A small contrastive image-text model, trained from scratch: text encoder width 192, batches of 256.
Rows from block 7 of the image encoder of a small contrastive image-text model, named by matrix and row number. Rows with one number within an expert belong to one neuron, the router's apart. Each number is 500 + 50 x the weight over its row's rms, rounded and kept within 0 to 999. All counts start at 0. Numbers have three digits each.
After each expert's rows are labels from the 100 images, of 14848, where the router gives the expert most weight on average: "strongest on" is what is common among them. Only what is clearly more common there than usual is listed. The data: photos of plants and fungi (iNaturalist). In brackets: how many of the 100.
# router: router (encoder.blocks.7.mlp.router.weight, 64x160, trained with AdamW), inputs 80-159
# up: expert up (encoder.blocks.7.mlp.up, 64x80x160), inputs 80-159
# down: expert down (encoder.blocks.7.mlp.down, 64x160x80, transposed), outputs 80-159

# expert 19
router.19:529515472505512467522518525474555547487539509532468459465582541471524494476494375535438452385573531541596629511555625616399416421457484533496539478511483580494528507510492560508585500438515500545518561546505482582488500512449530576550463422
up.0:475556514520479505530437503470496532506532537509505547468471565502428481506518462511503500511486467507532565543544487529464471576516386577543567483433484494556538558528503466413508482488577519547459552488431531547498485546554478532466534541
down.0:546486458447493492485398535469499528530563478490527408573541548509501615476480557522507533509453487603585470536532564470582490518492526546491511405505446473515530498547506481514503425417485486456490429402474504491508522529406531346608558437
up.1:486505495493489436483519490477463447502556547584496526479530586535413566517455446547546522516488554498570371402524568464494510601457530464568519491414473462534507512571497466509498449417509525450517498557496517576425522457495602507526463529
down.1:416563411465486560493507514520512505404460495502630547482514553538445493490480489506508495547526567514496521534522447437414451542462552527452547550458455456546416475461487503627435368546507475510474464566459494397459500538505568517496563494
up.2:499473529490445523459482521498438417524489488468392389638432593587494511554573485543519567498628470529439479488417477564439498452579504538527553461557481466500481453480545566576470495511450523479457468558536518481536484450561466511504569447
down.2:511557477470528502543567557375518422503429482553533524524418433512469463547554443557454415450465543479449507451396607469528414584479504495467418558574511459541466393456503648485486554545476452488462518523517548523483426459492472590468499489
up.3:430529476449568581568499521475458554512494543502441543408477579528512415494446477540408680558524526477480451479492420491494439421554544530530540551481493512437476495417585624540440515422564490469531444479536406574507544558518481485447568469
down.3:529535498517460598543513506461541506539475489438505497437490539529508588430493579429539531499463463501489501518525506443449581500468532565458500603515430448538556504605463520534492478485480477501530467433556510523527452486500593409567515529
strongest on: order Asterales (33); family: Asteraceae (33)

# expert 43
router.43:457500517566496532463566544375546455560529535546539534443527413519584481507570489483479579449504518460561451493411481480426448632518510505502534491520409539509492432426581453435509501411512462394461563541427528484458417561514470478522495558
up.0:497479414487403471528540456561502448600475388542460512604487467512560454577474568533501499594461534462610523468582371509562552463446603462600536531503554486459469489515512459526449519464494455446476409443498438490521525491517468490487557499
down.0:514457534416444537501483477503604562473574447406584481510525492567563574470503439415432546479422424474472480497541474496448473486501376592416479503457502517508489557526459540569489483383369454476528607608551539509481507503500507470500465577
up.1:610475414515608454510560565454544476529564531558521389435515504475549565520448473539461481456546541432623536605524492489508513481529578516542525513516445561458538485429599510514592551454473486448539407506497494493470441587510622474567617473
down.1:447529560550574458385460510437587480549579378529553529470496467522493582501441451556405645603483511483568542435453502521538442480528515518531466505579423494593479450571450531467569447369477507535409546541481561440506528506450433470471497489
up.2:470476569439453550492424453471481476468425476461511540524521511561518419531488546440529542483596524474448426468479453451519484585490578429568502456507572526525492457573519455416559520541576363509440378579574535549488532470476467563627432420
down.2:463476567442490489426543531539430388578525441413431473485403425514555529469478526471498575595534517513560551429533549455542441520546533503583553492352471480560457530402459438551462488461410510523485480465544534510592442504507574602461409502
up.3:538501587431473439499511580535505464433565508428536533445487580541534491513435477505495444496462460540544477630521548544479460520505527444498482539543527511508454525482461593454483512557493441456509577517480517466486474499444506512524540512
down.3:419524468504491539446541585467486506525454491510536501486499417465493585569548541484570498537508543536416577489441412553489372553475517558417468541521447530559547532515500570546462607495551488513532549442513537526509532542543465448427518536
strongest on: order Caryophyllales (30)

# expert 62
router.62:478401447490535562476562465478493469507526467444570538487499604473445466468503427540529504416540404421473457546475526516483472530460477535532381565577477495479589462470511451483543508462458510507415469516400524544456484443441486579471504432
up.0:494471540412525537450450479467477579445503534438405521539480520503588504500505513588441446528481479550550498488442481559452563492430480469441556505489427483553472499532503534550428481510444545491466494513462470583396653546427548521461489454
down.0:471516443543539451499473435529472455490436597486493525525495481567440514543518476602446574430463511477479475560529487519519492562417478472553583571488471552493591523538562440535626533463478464489427518486443452492478510486486562453471508498
up.1:473539518504489582466506484479549461521427532502514513454526489460469591569494549442527449585513463529563425615537534588523543513619449531505500575625511555417516464400487561474529531512487467455570523531451524512507552597471561541504414530
down.1:600430482460506422506460493545545523482475463457426472466464472471482481534473502502388584498518477543490600507549472525478468449458546531546480486457607557496489502520424506448483553452526523589526442509530462577452429439465561531479574534
up.2:591549597554496602567413474451477524616407509489422466603604439389499467491569435477464500491542490501579455546455505440525449498543474530463485552428489454475409501497467389548510391495523555443552511510477498481517483561561484521457542429
down.2:522555468496552556463542493547474502453546530516425580488536606529449611454495563438501518523499460538546434454538536549544528580488491530458464431416517463541586563433422396562478490471450537447424462521473545545472416502436579487517544553
up.3:486445618471456537447590437449547423565522463466464540463548473498498446577517539524519493519485436503532563498581535552487505532523537504449483558495347403558508544452581490508484477494601491449564427455481511552498530474499531499585448459
down.3:450484584475479517545529470491511565409458512358504485459489499443504501518511459505500458451524524535522479540469433429482591545389401627518504442513447479510455509610472419511493471556455435586415480488464475479512539497554412444570556573
strongest on: order Polypodiales (25); class Polypodiopsida (25)

# expert 4
router.4:507433593497604424445446523477544494465457572477504498508407438456497476521503458464547606461501457540486477468408440493531571500581624425569485455508523484497468494493543508416479536390540608514482571514567602525539474444500554407459507528
up.0:544580418495490508526476527470498452564575437455448595470477421549578540470559475510534499388503615501555455502524537471461503499432422497405450478511549494449545517445510623450535559518458446463470506414536481530470451511541433462563551435
down.0:435450444601505454471580504410507396496503480550456541583438514494460430629516546520510580532441542438503432588499521510522551402461581460523455474576587455436516539503446576454532494500400497545555432575488525560514476494540541477479509503
up.1:494466591452509589491374445455481609471478529491431487358518488447548554456471433394511476493404521543446552434499470515473497543478486538492550513513428593409479373511481477533465412479474541478534538478537490546512462529451499456512479429
down.1:546480447552440530534539506539527459482531406549503484485509499562493486509469445497641439567505495559589464577436515458582452522393562524481530434493519580456535505482367501589536593484528439472519497542501505528564500559525557484489484564
up.2:449537438535548521482531508514507452469456496433532503560514503436562446563448411482451498441430439529548478470479441466573454473441484542457440493448460501454471587561513538575525475544468469489500482425449498489455493536421587380502602420
down.2:422548457629463559605535477481431418493515532488490550457426568459466507450413412538433509593556447523493537563579456466514550493419588493502513440424438482439422442550560430498581508519517558396526489533519425598484565587606486445513498522
up.3:452506493595579552465445508427519522511491509489505555497453501576402467588496478430415569438546424516548439493597491455465469519597570554485609564593435520497550493559539426492463562551540537537453553521506559454547512506456511485483523549
down.3:551470478570596332535511492436524447501505510442466526425537402434513505378474446467520534440425544494469488452567567560499527481537547539465537491524482446563411582470406468534474515489509575450525476470485510481481588559504452457516529477
strongest on: kingdom Fungi (28)

# expert 5
router.5:583507568527562558497585560506561410520524466444519545578473454533411516437495535533515535454551451529604424501509496509500507551597403491511511479447477534493484620512530452473467433435416474633468509535574496563413493434543425471533468445
up.0:534505553419477566440558477369398495532529481428540588444536433509507545537522564551478458435501555487410605416557531404503506493551469471522498590561624591515508552522481524424491434499482538538449575501447532551435504543475536511516523536
down.0:516575452610494514499498474532603524446445534492567508551479521549552509464505507459537451486535486626499559449490550542468539429439565475456462488453479431510461510435578524528490475530481413438527444550553466472494450513446485413434487435
up.1:437607444474503408517484563544541538551482495428615604470487469606443515525470474463378551521450444462500446465534573591467560548486402491539450495556489441458516495522496465521496483460497536394538517529495489474424550445614480432498474537
down.1:490466538523464544485481473455503580475542556509522528461532562461527518503434556524555572530574553544561490534497486413495474436552545574514441343508510520432516452474428461498493492496546455516491531432481491526458585526477469518528577423
up.2:590537544506485551522465513551534495551495561506478554540471587548342517557585408455499474507475576486526520468445411494525494469523482556530510544560503453636480472573441455533381431557475487487440423535485510414489471599540460507517476513
down.2:498592501531457488423512552403505556541531441447457422520462490494588549595567522519437499489465501510516550482455523531577443509568507513435474521530427502492529456468459608590477466492515500493578528514410551532351544390502531455433429509
up.3:461445466470532417539563530427508472446361527464514465567547568508483497492473495500573490465557537520457415485506347505483490513509569492535395447472473483494470623518493482600534517528468481390510383586475493444418530563518544554595507518
down.3:490535497405567533525552622567485545562449479575521391545588536483511470549535481495409465536524517450405550502554556418533511557507541466540548494415470516568432513520491469491476578509520506423443513517457512510482635524537468515494487573
strongest on: order Caryophyllales (31); family: Cactaceae (30)

# expert 45
router.45:551557566599537447501490539487447433467459489402468513395497484430454554467511459524425442477468535563511483576488509512474459640488583571369591528421531535444566546501492465500531544479526446404464467490484466515485541478424558486497410508
up.0:491480511475559561500554498495465428496520474481509459454582517487502570390481401498575391509500474512519504490507514486426506496409547454560425482539470490464509452485499544562464595446460491479452497559451534501584513499450531545568456586
down.0:495512530543512552446493559486460422566544518545510520515422576610462482520554514458498559489477521504443484474463627584564458495646514544537475517566530526520452555501495473574395574466496526421471464482462444512575470525478518443458551481
up.1:472443537514482458432421419538421536526565572474538548437467508532495532546530458560434569473494539516512456449518468508530441602537520478485595503398395475550482563450464486491544462501520438517562462501495425536556471485452457444468528501
down.1:525461484449544445529514414553496521458483486446497464407492518329547484494399473476499492556672500426565541480583483472546495498490511498581438467481514451403538498551546579470520531482481401533464508572526540507527410520474502416521503452
up.2:556577504465492530573601502495555531479538443493518425598500486529498368466489614420485510635530482569559382549579407481480478510560500580526530484515533512469469572534519463470452402485491540489518371415464552489501477465451503478465459519
down.2:459497543486396515518425558548424575554564537505497451456476466416539358502566402485496498494443473564477473573438577558606497466509442482494536521493591517494511474499578570391494589521503519551525443432482474546533463545505553497504573517
up.3:600534549481487435510548428449518458522503567398525507501552518482593472567510521511533544558537527536434523509611536530551493465411537528604498416491454439562472566514477411470539583447481459458554436513497519530510429522534511439517524500
down.3:404415612499421516483460422439495556437527550541423466480507428497522484560485569518520448557544524505542480477597487458487478325443551444516511535460502489520481442521445587489519449509484450468548554560422470485499494503476471495474549487
strongest on: order Asterales (36); family: Asteraceae (36)

# expert 59
router.59:509522530491488574467568516497587451474502553553518432422502553514460507526483513523522544526446517505494539463543419556537495547513544427621546404519510489457516590534505452555555445613466506553513486559540477535462587531409505544532551491
up.0:571439506542567484403557516502516554474533448553656507448524538513423497464514481466496562467398534557473538589503475523483501508531462541486477559543401494491512528475463575491466491523612545440471526584504535538548443601466486492429525536
down.0:515482431476436513495589554530565463461387449530433564502446539516436444469619517508429442509579391469553531529500425407463486502466576407486523521384517520505489443515484515517585519524518489489474545511540447520489480564457508419534512594
up.1:470483501512480508526575481517493453522491539547547444514519541457517505608512417456460551496501477516555542582461641430537492528559462542577511434400406450478533503486506501518577518607408515433484519369469512524514554507472474559479498486
down.1:453495564444490496591574532413455414498575401588603396544539442512454501516450442505579485555439523460460502502520470444536487508506550578433560464520555404572497433557510571473561460485494535559516527505572454451547473480507470490546522504
up.2:508502499450552549568528463442449553415387474484500436511525484458509473551556544462491497440456625515505484497527510505450566470413441474376556481544453520491456561533543516495483484548550554514479526531591469451411514490489565542456533491
down.2:477487470481511553465518577530556440499499486545473546454529499553524447543518422525541446500480476493430430427516490575566455566567576526442488436466435513458566484547485560455627496424545494533432493473402552590527610496455397443485556487
up.3:533462449490472467483470461433453493448463499528416465473433498551541497532534512511504488491454498534490569463518592512473482474534429452536541499500523507503550589396514528553462492527639587487494489530409312539433575586515519424497489505
down.3:514541563517491516453522481494489412558459468498567507396550504469547505620499455537562519478527426476459470514504581557523531452494522514555497481644499501518474495514467482431529507398366534513493523394544507541516471473567480556443549530
strongest on: kingdom Fungi (43); phylum Basidiomycota (39); class Agaricomycetes (39); order: Polyporales (28)

# expert 57
router.57:502413517510479423562564492535584486442487449485562482394395467509484506553564538585474542521472602455431433491485462431641454537496480455494538539614604551552551475564489565506464507570556491577461494496540460542486507500556539521499390534
up.0:414512582474421466484471504446483443517588443548453546487480452433489539557468496472467514505470489562586580435442546433542412568506485443506491542559451472493476452424540416516537549510451583458563542471483548475487663496570605459485501433
down.0:535374567610492515428525481505526437551526569520410553541518595477553574440544546528426433503525542459484517468480530529469613514523490467498503508475534405478460454503522525502471570380532495373434526482511506510481498521505465601532588493
up.1:500579428552546561535573423514519549503491472539482486481521491498502507457445477466478453521518439447576429515500563512490443520447523549412395522472404492515594576488566458415560537489515511513557551564481541435574459527498586424504550507
down.1:483519465558445436491519539391514514514405404515533518485510511505486525461414509570465432503520506532589460581477470490453587558483545466449583476537444422475513545497486544456520538350393664503477570553483509469497412513423518519473535489
up.2:575555588511535491507486592522504426475537487567557541509478474463455570510516459490466476575499536501456546472510442453398517579515492572440460496528500538382484462546475581548548501513554498471494465481527538516506555441644417503444508444
down.2:526578548509524568450551451479539542480503468436566487545570451531477505595443620500560512453488579449431438480555503530523498503366544609582475529517447566492476576483487431491519421443487475542436420393483547489474418495469618485543579465
up.3:488429501521528420433448488531527443546522471464412544553460500527410467436536542481541497499569556498497607472420528520552524487512572510418469485445531386509452469514518457543560468495574512528613478529421595488508458479500481520511492517
down.3:559511490479365485495409465480482389486465423477505456509486464492480486502435540466477512510562426456526465475585448496507587557481522451518491507572595433559577536512440580549463461530493463543483505489494430517543491505437443500417549492
strongest on: order Lamiales (34); family: Plantaginaceae (34); text has "speedwell" (30); text has "veronica" (30)