config = dict(
    encoder_norm='layernorm',
    encoder_fused_qkv=False,
    encoder_parallel_block=False,
    encoder_inner_norm=False,
    encoder_num_experts=64,
    encoder_moe_every=2,
    adamw_weight_decay_other_params=0.01,
)
Rows from block 2 of the text encoder, named by matrix and row number. Rows with one number belong to one neuron. Each number is 128 + 32 x the weight over its row's rms, rounded and kept within 0 to 255. All counts start at 0. Numbers have three digits each. After the name is the row's rms in percent of the matrix's.
# fc1: MLP up (text_encoder.blocks.2.mlp.fc1.weight, 576x192), inputs 0-63
# fc2: MLP down (text_encoder.blocks.2.mlp.fc2.weight, 192x576, transposed), outputs 0-63
fc1.401 097:114163133141107132083187116126126148120121153121111114099122144162129128056163194158128155136129122088117162120086078125136136090102149112175107077125126148156126101110138155122094115094159128
fc1.402 111:125124155144136122198153136136087118124129148080121170104145078070122096104109101080091117122164117118139179101099153130084057147085173102180139116126163124117139080108114161148063078153126111
fc1.403 110:143155084129191149145165150132096147102085151101102163151190149098082103167064121062054098136077120115127122087081116108151136175087142153126189131121139093177133090081090129078111178131148123
fc1.404 106:160186128127055129108109077124102121145101066154064143167126110129096082143119127134169145141190086053078190093104139053127144158111145165105077112128129108173157157144180101093089096137112098
fc1.405 103:162160152186147144091097124099117136100078105137158130087088145107159050166163134081131169195075104125142156110087069163109151125105075111149175091107140118159126129151102130111093147208142087
fc1.406 101:131181159127178093114079154132129140162102117128130148135096084158108100090103086100166107072136174104139120099108121139098092098184124182136099137129143105085094112113123125116142120124126164
fc1.407 110:101163156152107120143190177184121058105077009100133119102122110129137111149117120122087146122151146148144086118084059089102080158079175161094145148091134115159147093166146105088126092147155161
fc1.408 101:057109087093122103077130152141142149162090137174180146108115136096117065181127126082139108090175150102189135143139096147134090109126133114120077145194076143179118119119133129137090113102140139
fc1.409 109:125187125120127130175133130110122119121153114116167102117093119122111049137102098187123098127119172088127126108155139106108152125105169109166160144148106154133119117114153124063096102196093141
fc1.410 095:052109048120117094154099155088108135170122140175121163124123138141096124138094172150096104099149102113100145197125132139126117126152159109141135089189114076155075142115139185086162121171101145
fc1.411 106:159098168121141139144191063072120104085173073103123180155117168154105144103128183137174141144093141167122111178090087137142145162152122128168102110203150121093076068175129120114103129132165119
fc1.412 097:175100155130121152142108075128096181128151144100167152143156156110152136141095083137139097125122131164147162141139063133140101206108072107133127120108171185139175112111117151145175144108132117
fc1.413 099:116163084126137065102122110113098164150135163079114114099070156147154186196142109122148123131118139095096137121115115056188103106114150144146103031128112141100160150146053112163121157154110108
fc1.414 100:143076165183185142159183130127125092081161070169104145140118129165142140084139090131130147158096080140154171143115123050202135116155131130092164155141088099149119131108158139172093150125092148
fc1.415 104:148056106085139095108153126123137098118162093202161159128177089141149138148149132083121152169117138126117114196086138125074159146157152164116130149131157092111143140143117083104144118100163176
fc1.416 104:181153090156098139131092133128102057153110100183142129132107098132128122052121155129103142143108102152085121236139115117119058186132118158099146148098110152130110203095148160144117130101122162
fc1.417 115:089118143163128092163148193100163106141109113119160122129102128179131127083111144118136164105133102165109136042183100136126119148155072114129116139101118163125106132082134122141176071125125209
fc1.418 094:090127119114122042121169153164129066093144083145107109173137113110192091074133095132155170120150191118121194130130169136139105122138147113149128107083130116089130187207186121101108163192120105
fc1.419 094:106179152124142143048155151151152050122132088107109114181093179092108114148111141120077134122143147140149162102143136094110107122154057159093124151196124108146176171070165090169107104129198132
fc1.420 118:128121137145112123105159147065137130094130129133203079172111077165097125116091075152187081109126146090148182074135134123155056137128093161078142148165165145095162179168058146144114153166068135
fc1.421 091:118166075147097195113128081111199134183137170136119162100117149146130165150150163107116143146113112087096151133149111098185101104181189095123191105126117134156124125119095097162137136144163125
fc1.422 104:175101170104149135103103071138140142095104047148134163092066123044142131156147178113175127182138106174121161126167171141144100156126171131104190108100103144151080118115143070141114113090130157
fc1.423 095:158163121179053119136138138090151148111126121101110090109152093131138162158134106103103104122187169188111089105123159112109083172125127116096058158111133113140184169155175122087144145087142168
fc1.424 100:169145148121108129083133095168174153133132210116153144154115149151093171126191134192151120199126126169133117164105117124126088111175124103205133126177059101077161185154121067123126140120151095
fc1.425 097:216108078122118171109121123148113129130113147126126145125032188122119097122114144182101048121106127113158146098165108096133175162157137129142157109156161112101126093157147167131138132126163158
fc1.426 106:158110180136158131125090126182107129123170139107115157158093127140130106143084131168135167113148164115054187085088093106173177114136080113174103119190106154139165136134133136104130168113107128
fc1.427 097:049194118101167164147156083149123094141089166135140113137116138121167110139121155110126130108126146096203132113083152146097045097170136122165114115150129116141162225141126103116151160140126118
fc1.428 099:162158116138085104098177135152187091152176092178133128162151165213177139117165090144090160119177080091076142125147111097117118160107146084134121114116127163155108103106117182050151136150109166
fc1.429 095:109111144123100089107124095128127115138094113150113091113078131169147108088079126098121115057073112152097119133172094158133089153074146090148103109118117122132131140078121132063159116148063099
fc1.430 118:122181163192148154097143157134089085093109105123107113117118159155138128154145187200113075116151159098114110199068131106084099158097132191077125120105054107105102135118129094106174143191082136
fc1.431 091:150121162119082135114109134126124162122139182119094125188107157124170119155133187057111148104170110151142119154167090089091140142203130123075162133120126142130150114164178170161089110098166089
fc1.432 098:163136131153109103180119101108126098089083157154150138164069122082047074167077104121137138143158128116085123077158092139145088078113121158148101151117104131180129155165124158216135089076117105
fc1.433 098:131113084102154149154130097094167125143116159073062140051083192124132070071159168188216181141116163137182113120140149099143139144149112134113155124057105111139125103120117153169130166145116137
fc1.434 092:135118148128103090132171182141127127104147106198140179149132126139124162198150186155133148074132152142134134126136088144146079156163138108106039143126168147155151140155130108108135124111127094
fc1.435 091:136191107159110155101079072077203072177073152117083124150136091114116088145116121146184170096145118116088123090104147105156139161124052148221102073074144123146086119095123140175141154116069093
fc1.436 095:180180102126214094105114068096140156079165201147130152174080118120167192093118152125131158124217145151120095117153162129108088189075147114123123166159145093107158131104172143111100148092142118
fc1.437 087:104148153111066108098162137111086115134153163175084103140141140113075109123136098154122101120112128129124156103135156166181112129130127083127134117093194093089150114133145075113100162080119092
fc1.438 097:126122147121093145115115116075191121118091153154116146123083154149089130132091146079083097093160129201098051106154121080106157156140152124111108124145104070091150092122089136140125127123107089
fc1.439 101:130119089185157130160122137085105137141095139123064104092106146139134108127110104164153136107114146112082152125121152130093081155153144148127175115110154069104108148145144070151087121189122148
fc1.440 096:129116064094145152155157153086158113103100135082141139145054173170092126129116154155118051093179170134160093102195120079157214187152165149069133095159162116159184112124099148033145118115108071
fc1.441 096:099143121123165138154204166105134056125161110095169113145083142154157054118173104084162172139126154122154180166137086131108069113116208100114177148129115085124080087102130170163109109081149118
fc1.442 097:112180144176148058171150121093129169146074150126130100089145095107155149141113078154154090152071166133091066087107115157048169099116048133137109086083119087084171127159153067159124153079096117
fc1.443 098:100151112161135166154184143114095164130140176071072119126065118180112116116084195167165107090126094070093133177088099156156094151149127130173140161063130135196051163113138138177157052139139108
fc1.444 095:110137039126104097100159137195126119086141169085128094124171140160187126136116099124099157152106172103152157087089182115134158130136151105106132121132118059115138138168160099157131074114079161
fc1.445 098:172199120087138092093094114120123114095122072118179138106105179171171136095124094135144153112140115160176140129118124092136082090149174135098120131157157140119093093118104097087097093103048163
fc1.446 089:135072120124105103163093087190132125174115146102169178143059189119118102140090172116121099131141135113117136143092120067100167116129124146108153138206201124111189123097143113099080080174052119
fc2.401 106:139179143105141149112179114097150158130096219157096168119151182105118135163107130133150120121149141126082171106145151128113160105122098124150136134182171112172138152074152153120139043136134076
fc2.402 107:113158131155135135125085115093103118198113111122116077197152149141145168144107123082184116167128135129110116111099133107124104093128117143140069169124126228151158155062135118097112147076096150
fc2.403 104:161186099122186180096154206186061127122155169169106168154121046140132105104168127143114124159103118162110138101083205124153123137130140104203136120115132113132178119146161079136171111107203121
fc2.404 102:219141132167125150135083099126149140114104127107123120156137124158087132098154114154098109134115144136117160146115120118175101141141154118141108137132191191148098097091165125111097126149138104
fc2.405 099:100078137123172128130122132147180141112084139157100175079137162116172139114161120136169172122150068118144136088106108095165136165123147125155168106090099149122145170132128195111228106140139092
fc2.406 106:108146154051143173095109173139149130130117114096170130108121172175179095118154082111094083130145154097123154187127106108168117129115083125195115178099152169164111096139157123114226125097133170
fc2.407 106:123147120154144123078200145132155078125134101134132181117107152068097126171145117185115183140096129095159143137122133121125140083143110118096084175119165159154107105082111134071174134122175130
fc2.408 107:132154107095178121120145181156164129165124148130161107172095126167094210096099194117151118114126142132148140113094120126094109141148160157129152164140110116148164146126096099148111161133158100
fc2.409 102:144134077166162158147108129073194105095126119124154132082116096053105156127119112141149102091123118065079086153147111121108192126102166109087140066134142092111083112082146115110161145185143130
fc2.410 099:132155096164104153154160093146089107152092121127086218159109133142152109072121103128078122129136095109092195157109108114106098108166141156144165110119107083183173116171195133124170156152155118
fc2.411 097:141148110165074145130142126073106097104166164161086122135197157149149115093176145110148103107155146123099141128128109179076131168126081172110182090160137156127128155155158124092200155090106063
fc2.412 090:108115162114111043065173088134144065140100139108140140117154119165180128135099103171158164075155199182125174082097112057182135111127172132132119124101103131143099131128161179147151120101132127
fc2.413 094:111142077193117112150137113143107150139137068103182131146084115111113122169194120062140136105111091076105096122154157090101131169121150116110122163093171127055114091101086166157143131107121076
fc2.414 107:083129161108095101110091179135128122216141133099114126130140170122141108109127072109143119081042133139153157102022065167170114109096140120117139139103157107145115088117129133126196108143140094
fc2.415 095:120108079131157059146137134103127096084134144173137124149101111127122150074108096145135189093081093122181137163095121158122080106147088109173122203126095115119079149111092097139213151060071080
fc2.416 104:139110085115095172075124190171115096107203145155118150137115146091100128157074119138114090139164053100134100138140121132110092149072151108115125209137114118140052148059137158135143122168141136
fc2.417 103:120079161079098160174117113104047100118089173160138139105144129115121107156142125134066104122162152128117089127124105116110117140181096170104112124152117097110047113113067071105187077148188119
fc2.418 096:088111174055138102085131134106134141200105146112117180139119158125088134094122140176077073160143175119156080200146153089156159156156108142106179094126128127129119153099177132168126149112092116
fc2.419 107:080114115074058117179165131075122142161077133118118129146127113080178120093108109141119097111197116115133164118177132147107128088128143118111189132156073209121119070175115100105141110126106175
fc2.420 122:064125159159158176156135117112113163093165103120140056165148144098123152128170088139180123169175119074176208083081162109161142087188118108126101140095196134153124081134121160157204156115115150
fc2.421 097:161087131099164174168055149179112154124130077121118155105100154114153110147162115120139104178116080147124118126104217113092108093147165132166143084174165116128144132069112119163109090137179096
fc2.422 104:133118146119156167163101138154131160109145155112105143101113096170157132138109149115108104134076107134114097142135172146155123079142153184076061138085115092132136099173137128138161171088112092
fc2.423 103:150113133139116118062054127092148179113161113097126153110143102127202133055109060152160130119094104124106112137142133122149099128087136101121127129222157155140095125059159199160104148083104131
fc2.424 097:129138106065101160151114183161147136105078173201132108110099080115171135129111161122130191158156123135117105115154088137129167068134100153115144120135131119112127173143161173132138051113152163
fc2.425 104:114120116085125165154104125088180148153132177104057124122115147100109110111101157134130129130127185128149158158121117131135169097175115154083166176115096156153126114120186094161129089064146098
fc2.426 102:116165146101135135163097195148123147029142142042110148174126141140164133089118152134160126107124093109156180145070091151107125085121089154163136105167184053137177120126111148080182146156165182
fc2.427 090:117130085179152105196110084104153130152108104083144084124166113104080115154135143134125095124103147172143107173068139112066134154134162103127150127107117083122133131083123136100179102107077161
fc2.428 106:165085147143069082149123182147117130166178076167087105128090107127121161177170160120103131125080158118158118131050160101180162139106085115208127131130127110154137151101151087148121121194136147
fc2.429 093:160114088192087111143165132158131122145151165163157049121129106181136091117153164110120127100095069143140113170133124133109095129175146161126120091085163130183156114133167115093183081127121154
fc2.430 121:178121144098108119111136129122170108138181113088077159112178116095158138156120078124086113136179070071126108216123172113090200181138175158113119150131094152147096158105119124144102164162132110
fc2.431 089:117139145173112123134119157175090145084127151173102144106134102142173158145114149105133066166132092116117097091176165163183109153101083145115081138065149125100123104110161139089136185146169091
fc2.432 096:079120158133124105164138131174100144134153096163125196196123186142120128021168108119098160134146104101097085131067125170101183182137165083088129119136122128113081054189151112142152134177196122
fc2.433 093:122173117098066142118171112120079147142146080144145119136127129133134161117105118081148158128118128124140114178087118116130135092165122181132099112137078056141103068087120123080137135085141111
fc2.434 104:124127145196165104148131191085062098145175165159173114206123106139112108156093129140145160150163174104193096108146126117155138133108059078117170145153115163101086104161091156117128111121112096
fc2.435 095:150151056174132150149131156113113096097134093198170179127170186130165087104115148099125143075138097142159092205137085115103183161165125140113123135147113097086129154082109119149171086108161118
fc2.436 106:099147149067128085148157115166102139204135165178127089120156089133088087118108103153137115122116143123130055083080132154096126144119122090167080160104107054135102082129131127145179167120149112
fc2.437 096:121190153128100089126118146126112173168143116091171162153114116097113176163151120075111111206100082084174064130138177165125106178204148146096161166100146171132120151099089061133156184077151145
fc2.438 103:144156150124181150128137102084138136143142176078141167159084084100130106126170130137135142144129054166077198120157168123162111131163098157154150123096152120137128124122202178148133135212138083
fc2.439 105:125109060129172124154192162159128194148123136152116137174116157144072176107102097116175115134120087115100050100093180135127155116166112124150094145074134153121139186128123143139146150107156151
fc2.440 094:100113129165115098211128125155112147096163152076164071123076138096134157117122151150153125031139128144101147172125082109085149194138091110097092112139183134196126115099153201150138091161143125
fc2.441 096:112162120127119134161107149075111154097157103169103123117199093064125160038152178173134108142122109157089124161103153101150127127114110150110144161131124178103141132127040081070123111164172142
fc2.442 097:126107090104195092112137136125081142143144105137173127207106124158145153114107095108106179136123113106122124122113164096071193130141090164139169129100099095086169155114158098076137082089103118
fc2.443 099:108123173129095216171156115134144172097219103119160088114145138160118093111141149095167106140110150158143101143161126112137116133109137094063077138144140142079096111164187076087106173127141103
fc2.444 103:146088113161168126138100063093082139112129130146146127148112189142089124153091155129134181134161096191118126207066114131171049146152119099136110156137138076153113162139148184115093142165120103
fc2.445 101:128173150100124118133143241112116192083128117137073149101118142118166152138164024154091145111112224121149105115133062115130102161150117088158105102116122125150130118112119136099110165087148146
fc2.446 100:141113135113159139116088154086116183030147176175130155131112081133158099164128097175152109076109129136169152160117214110125114143072119141114136130130100115131164160185079078111140150143086109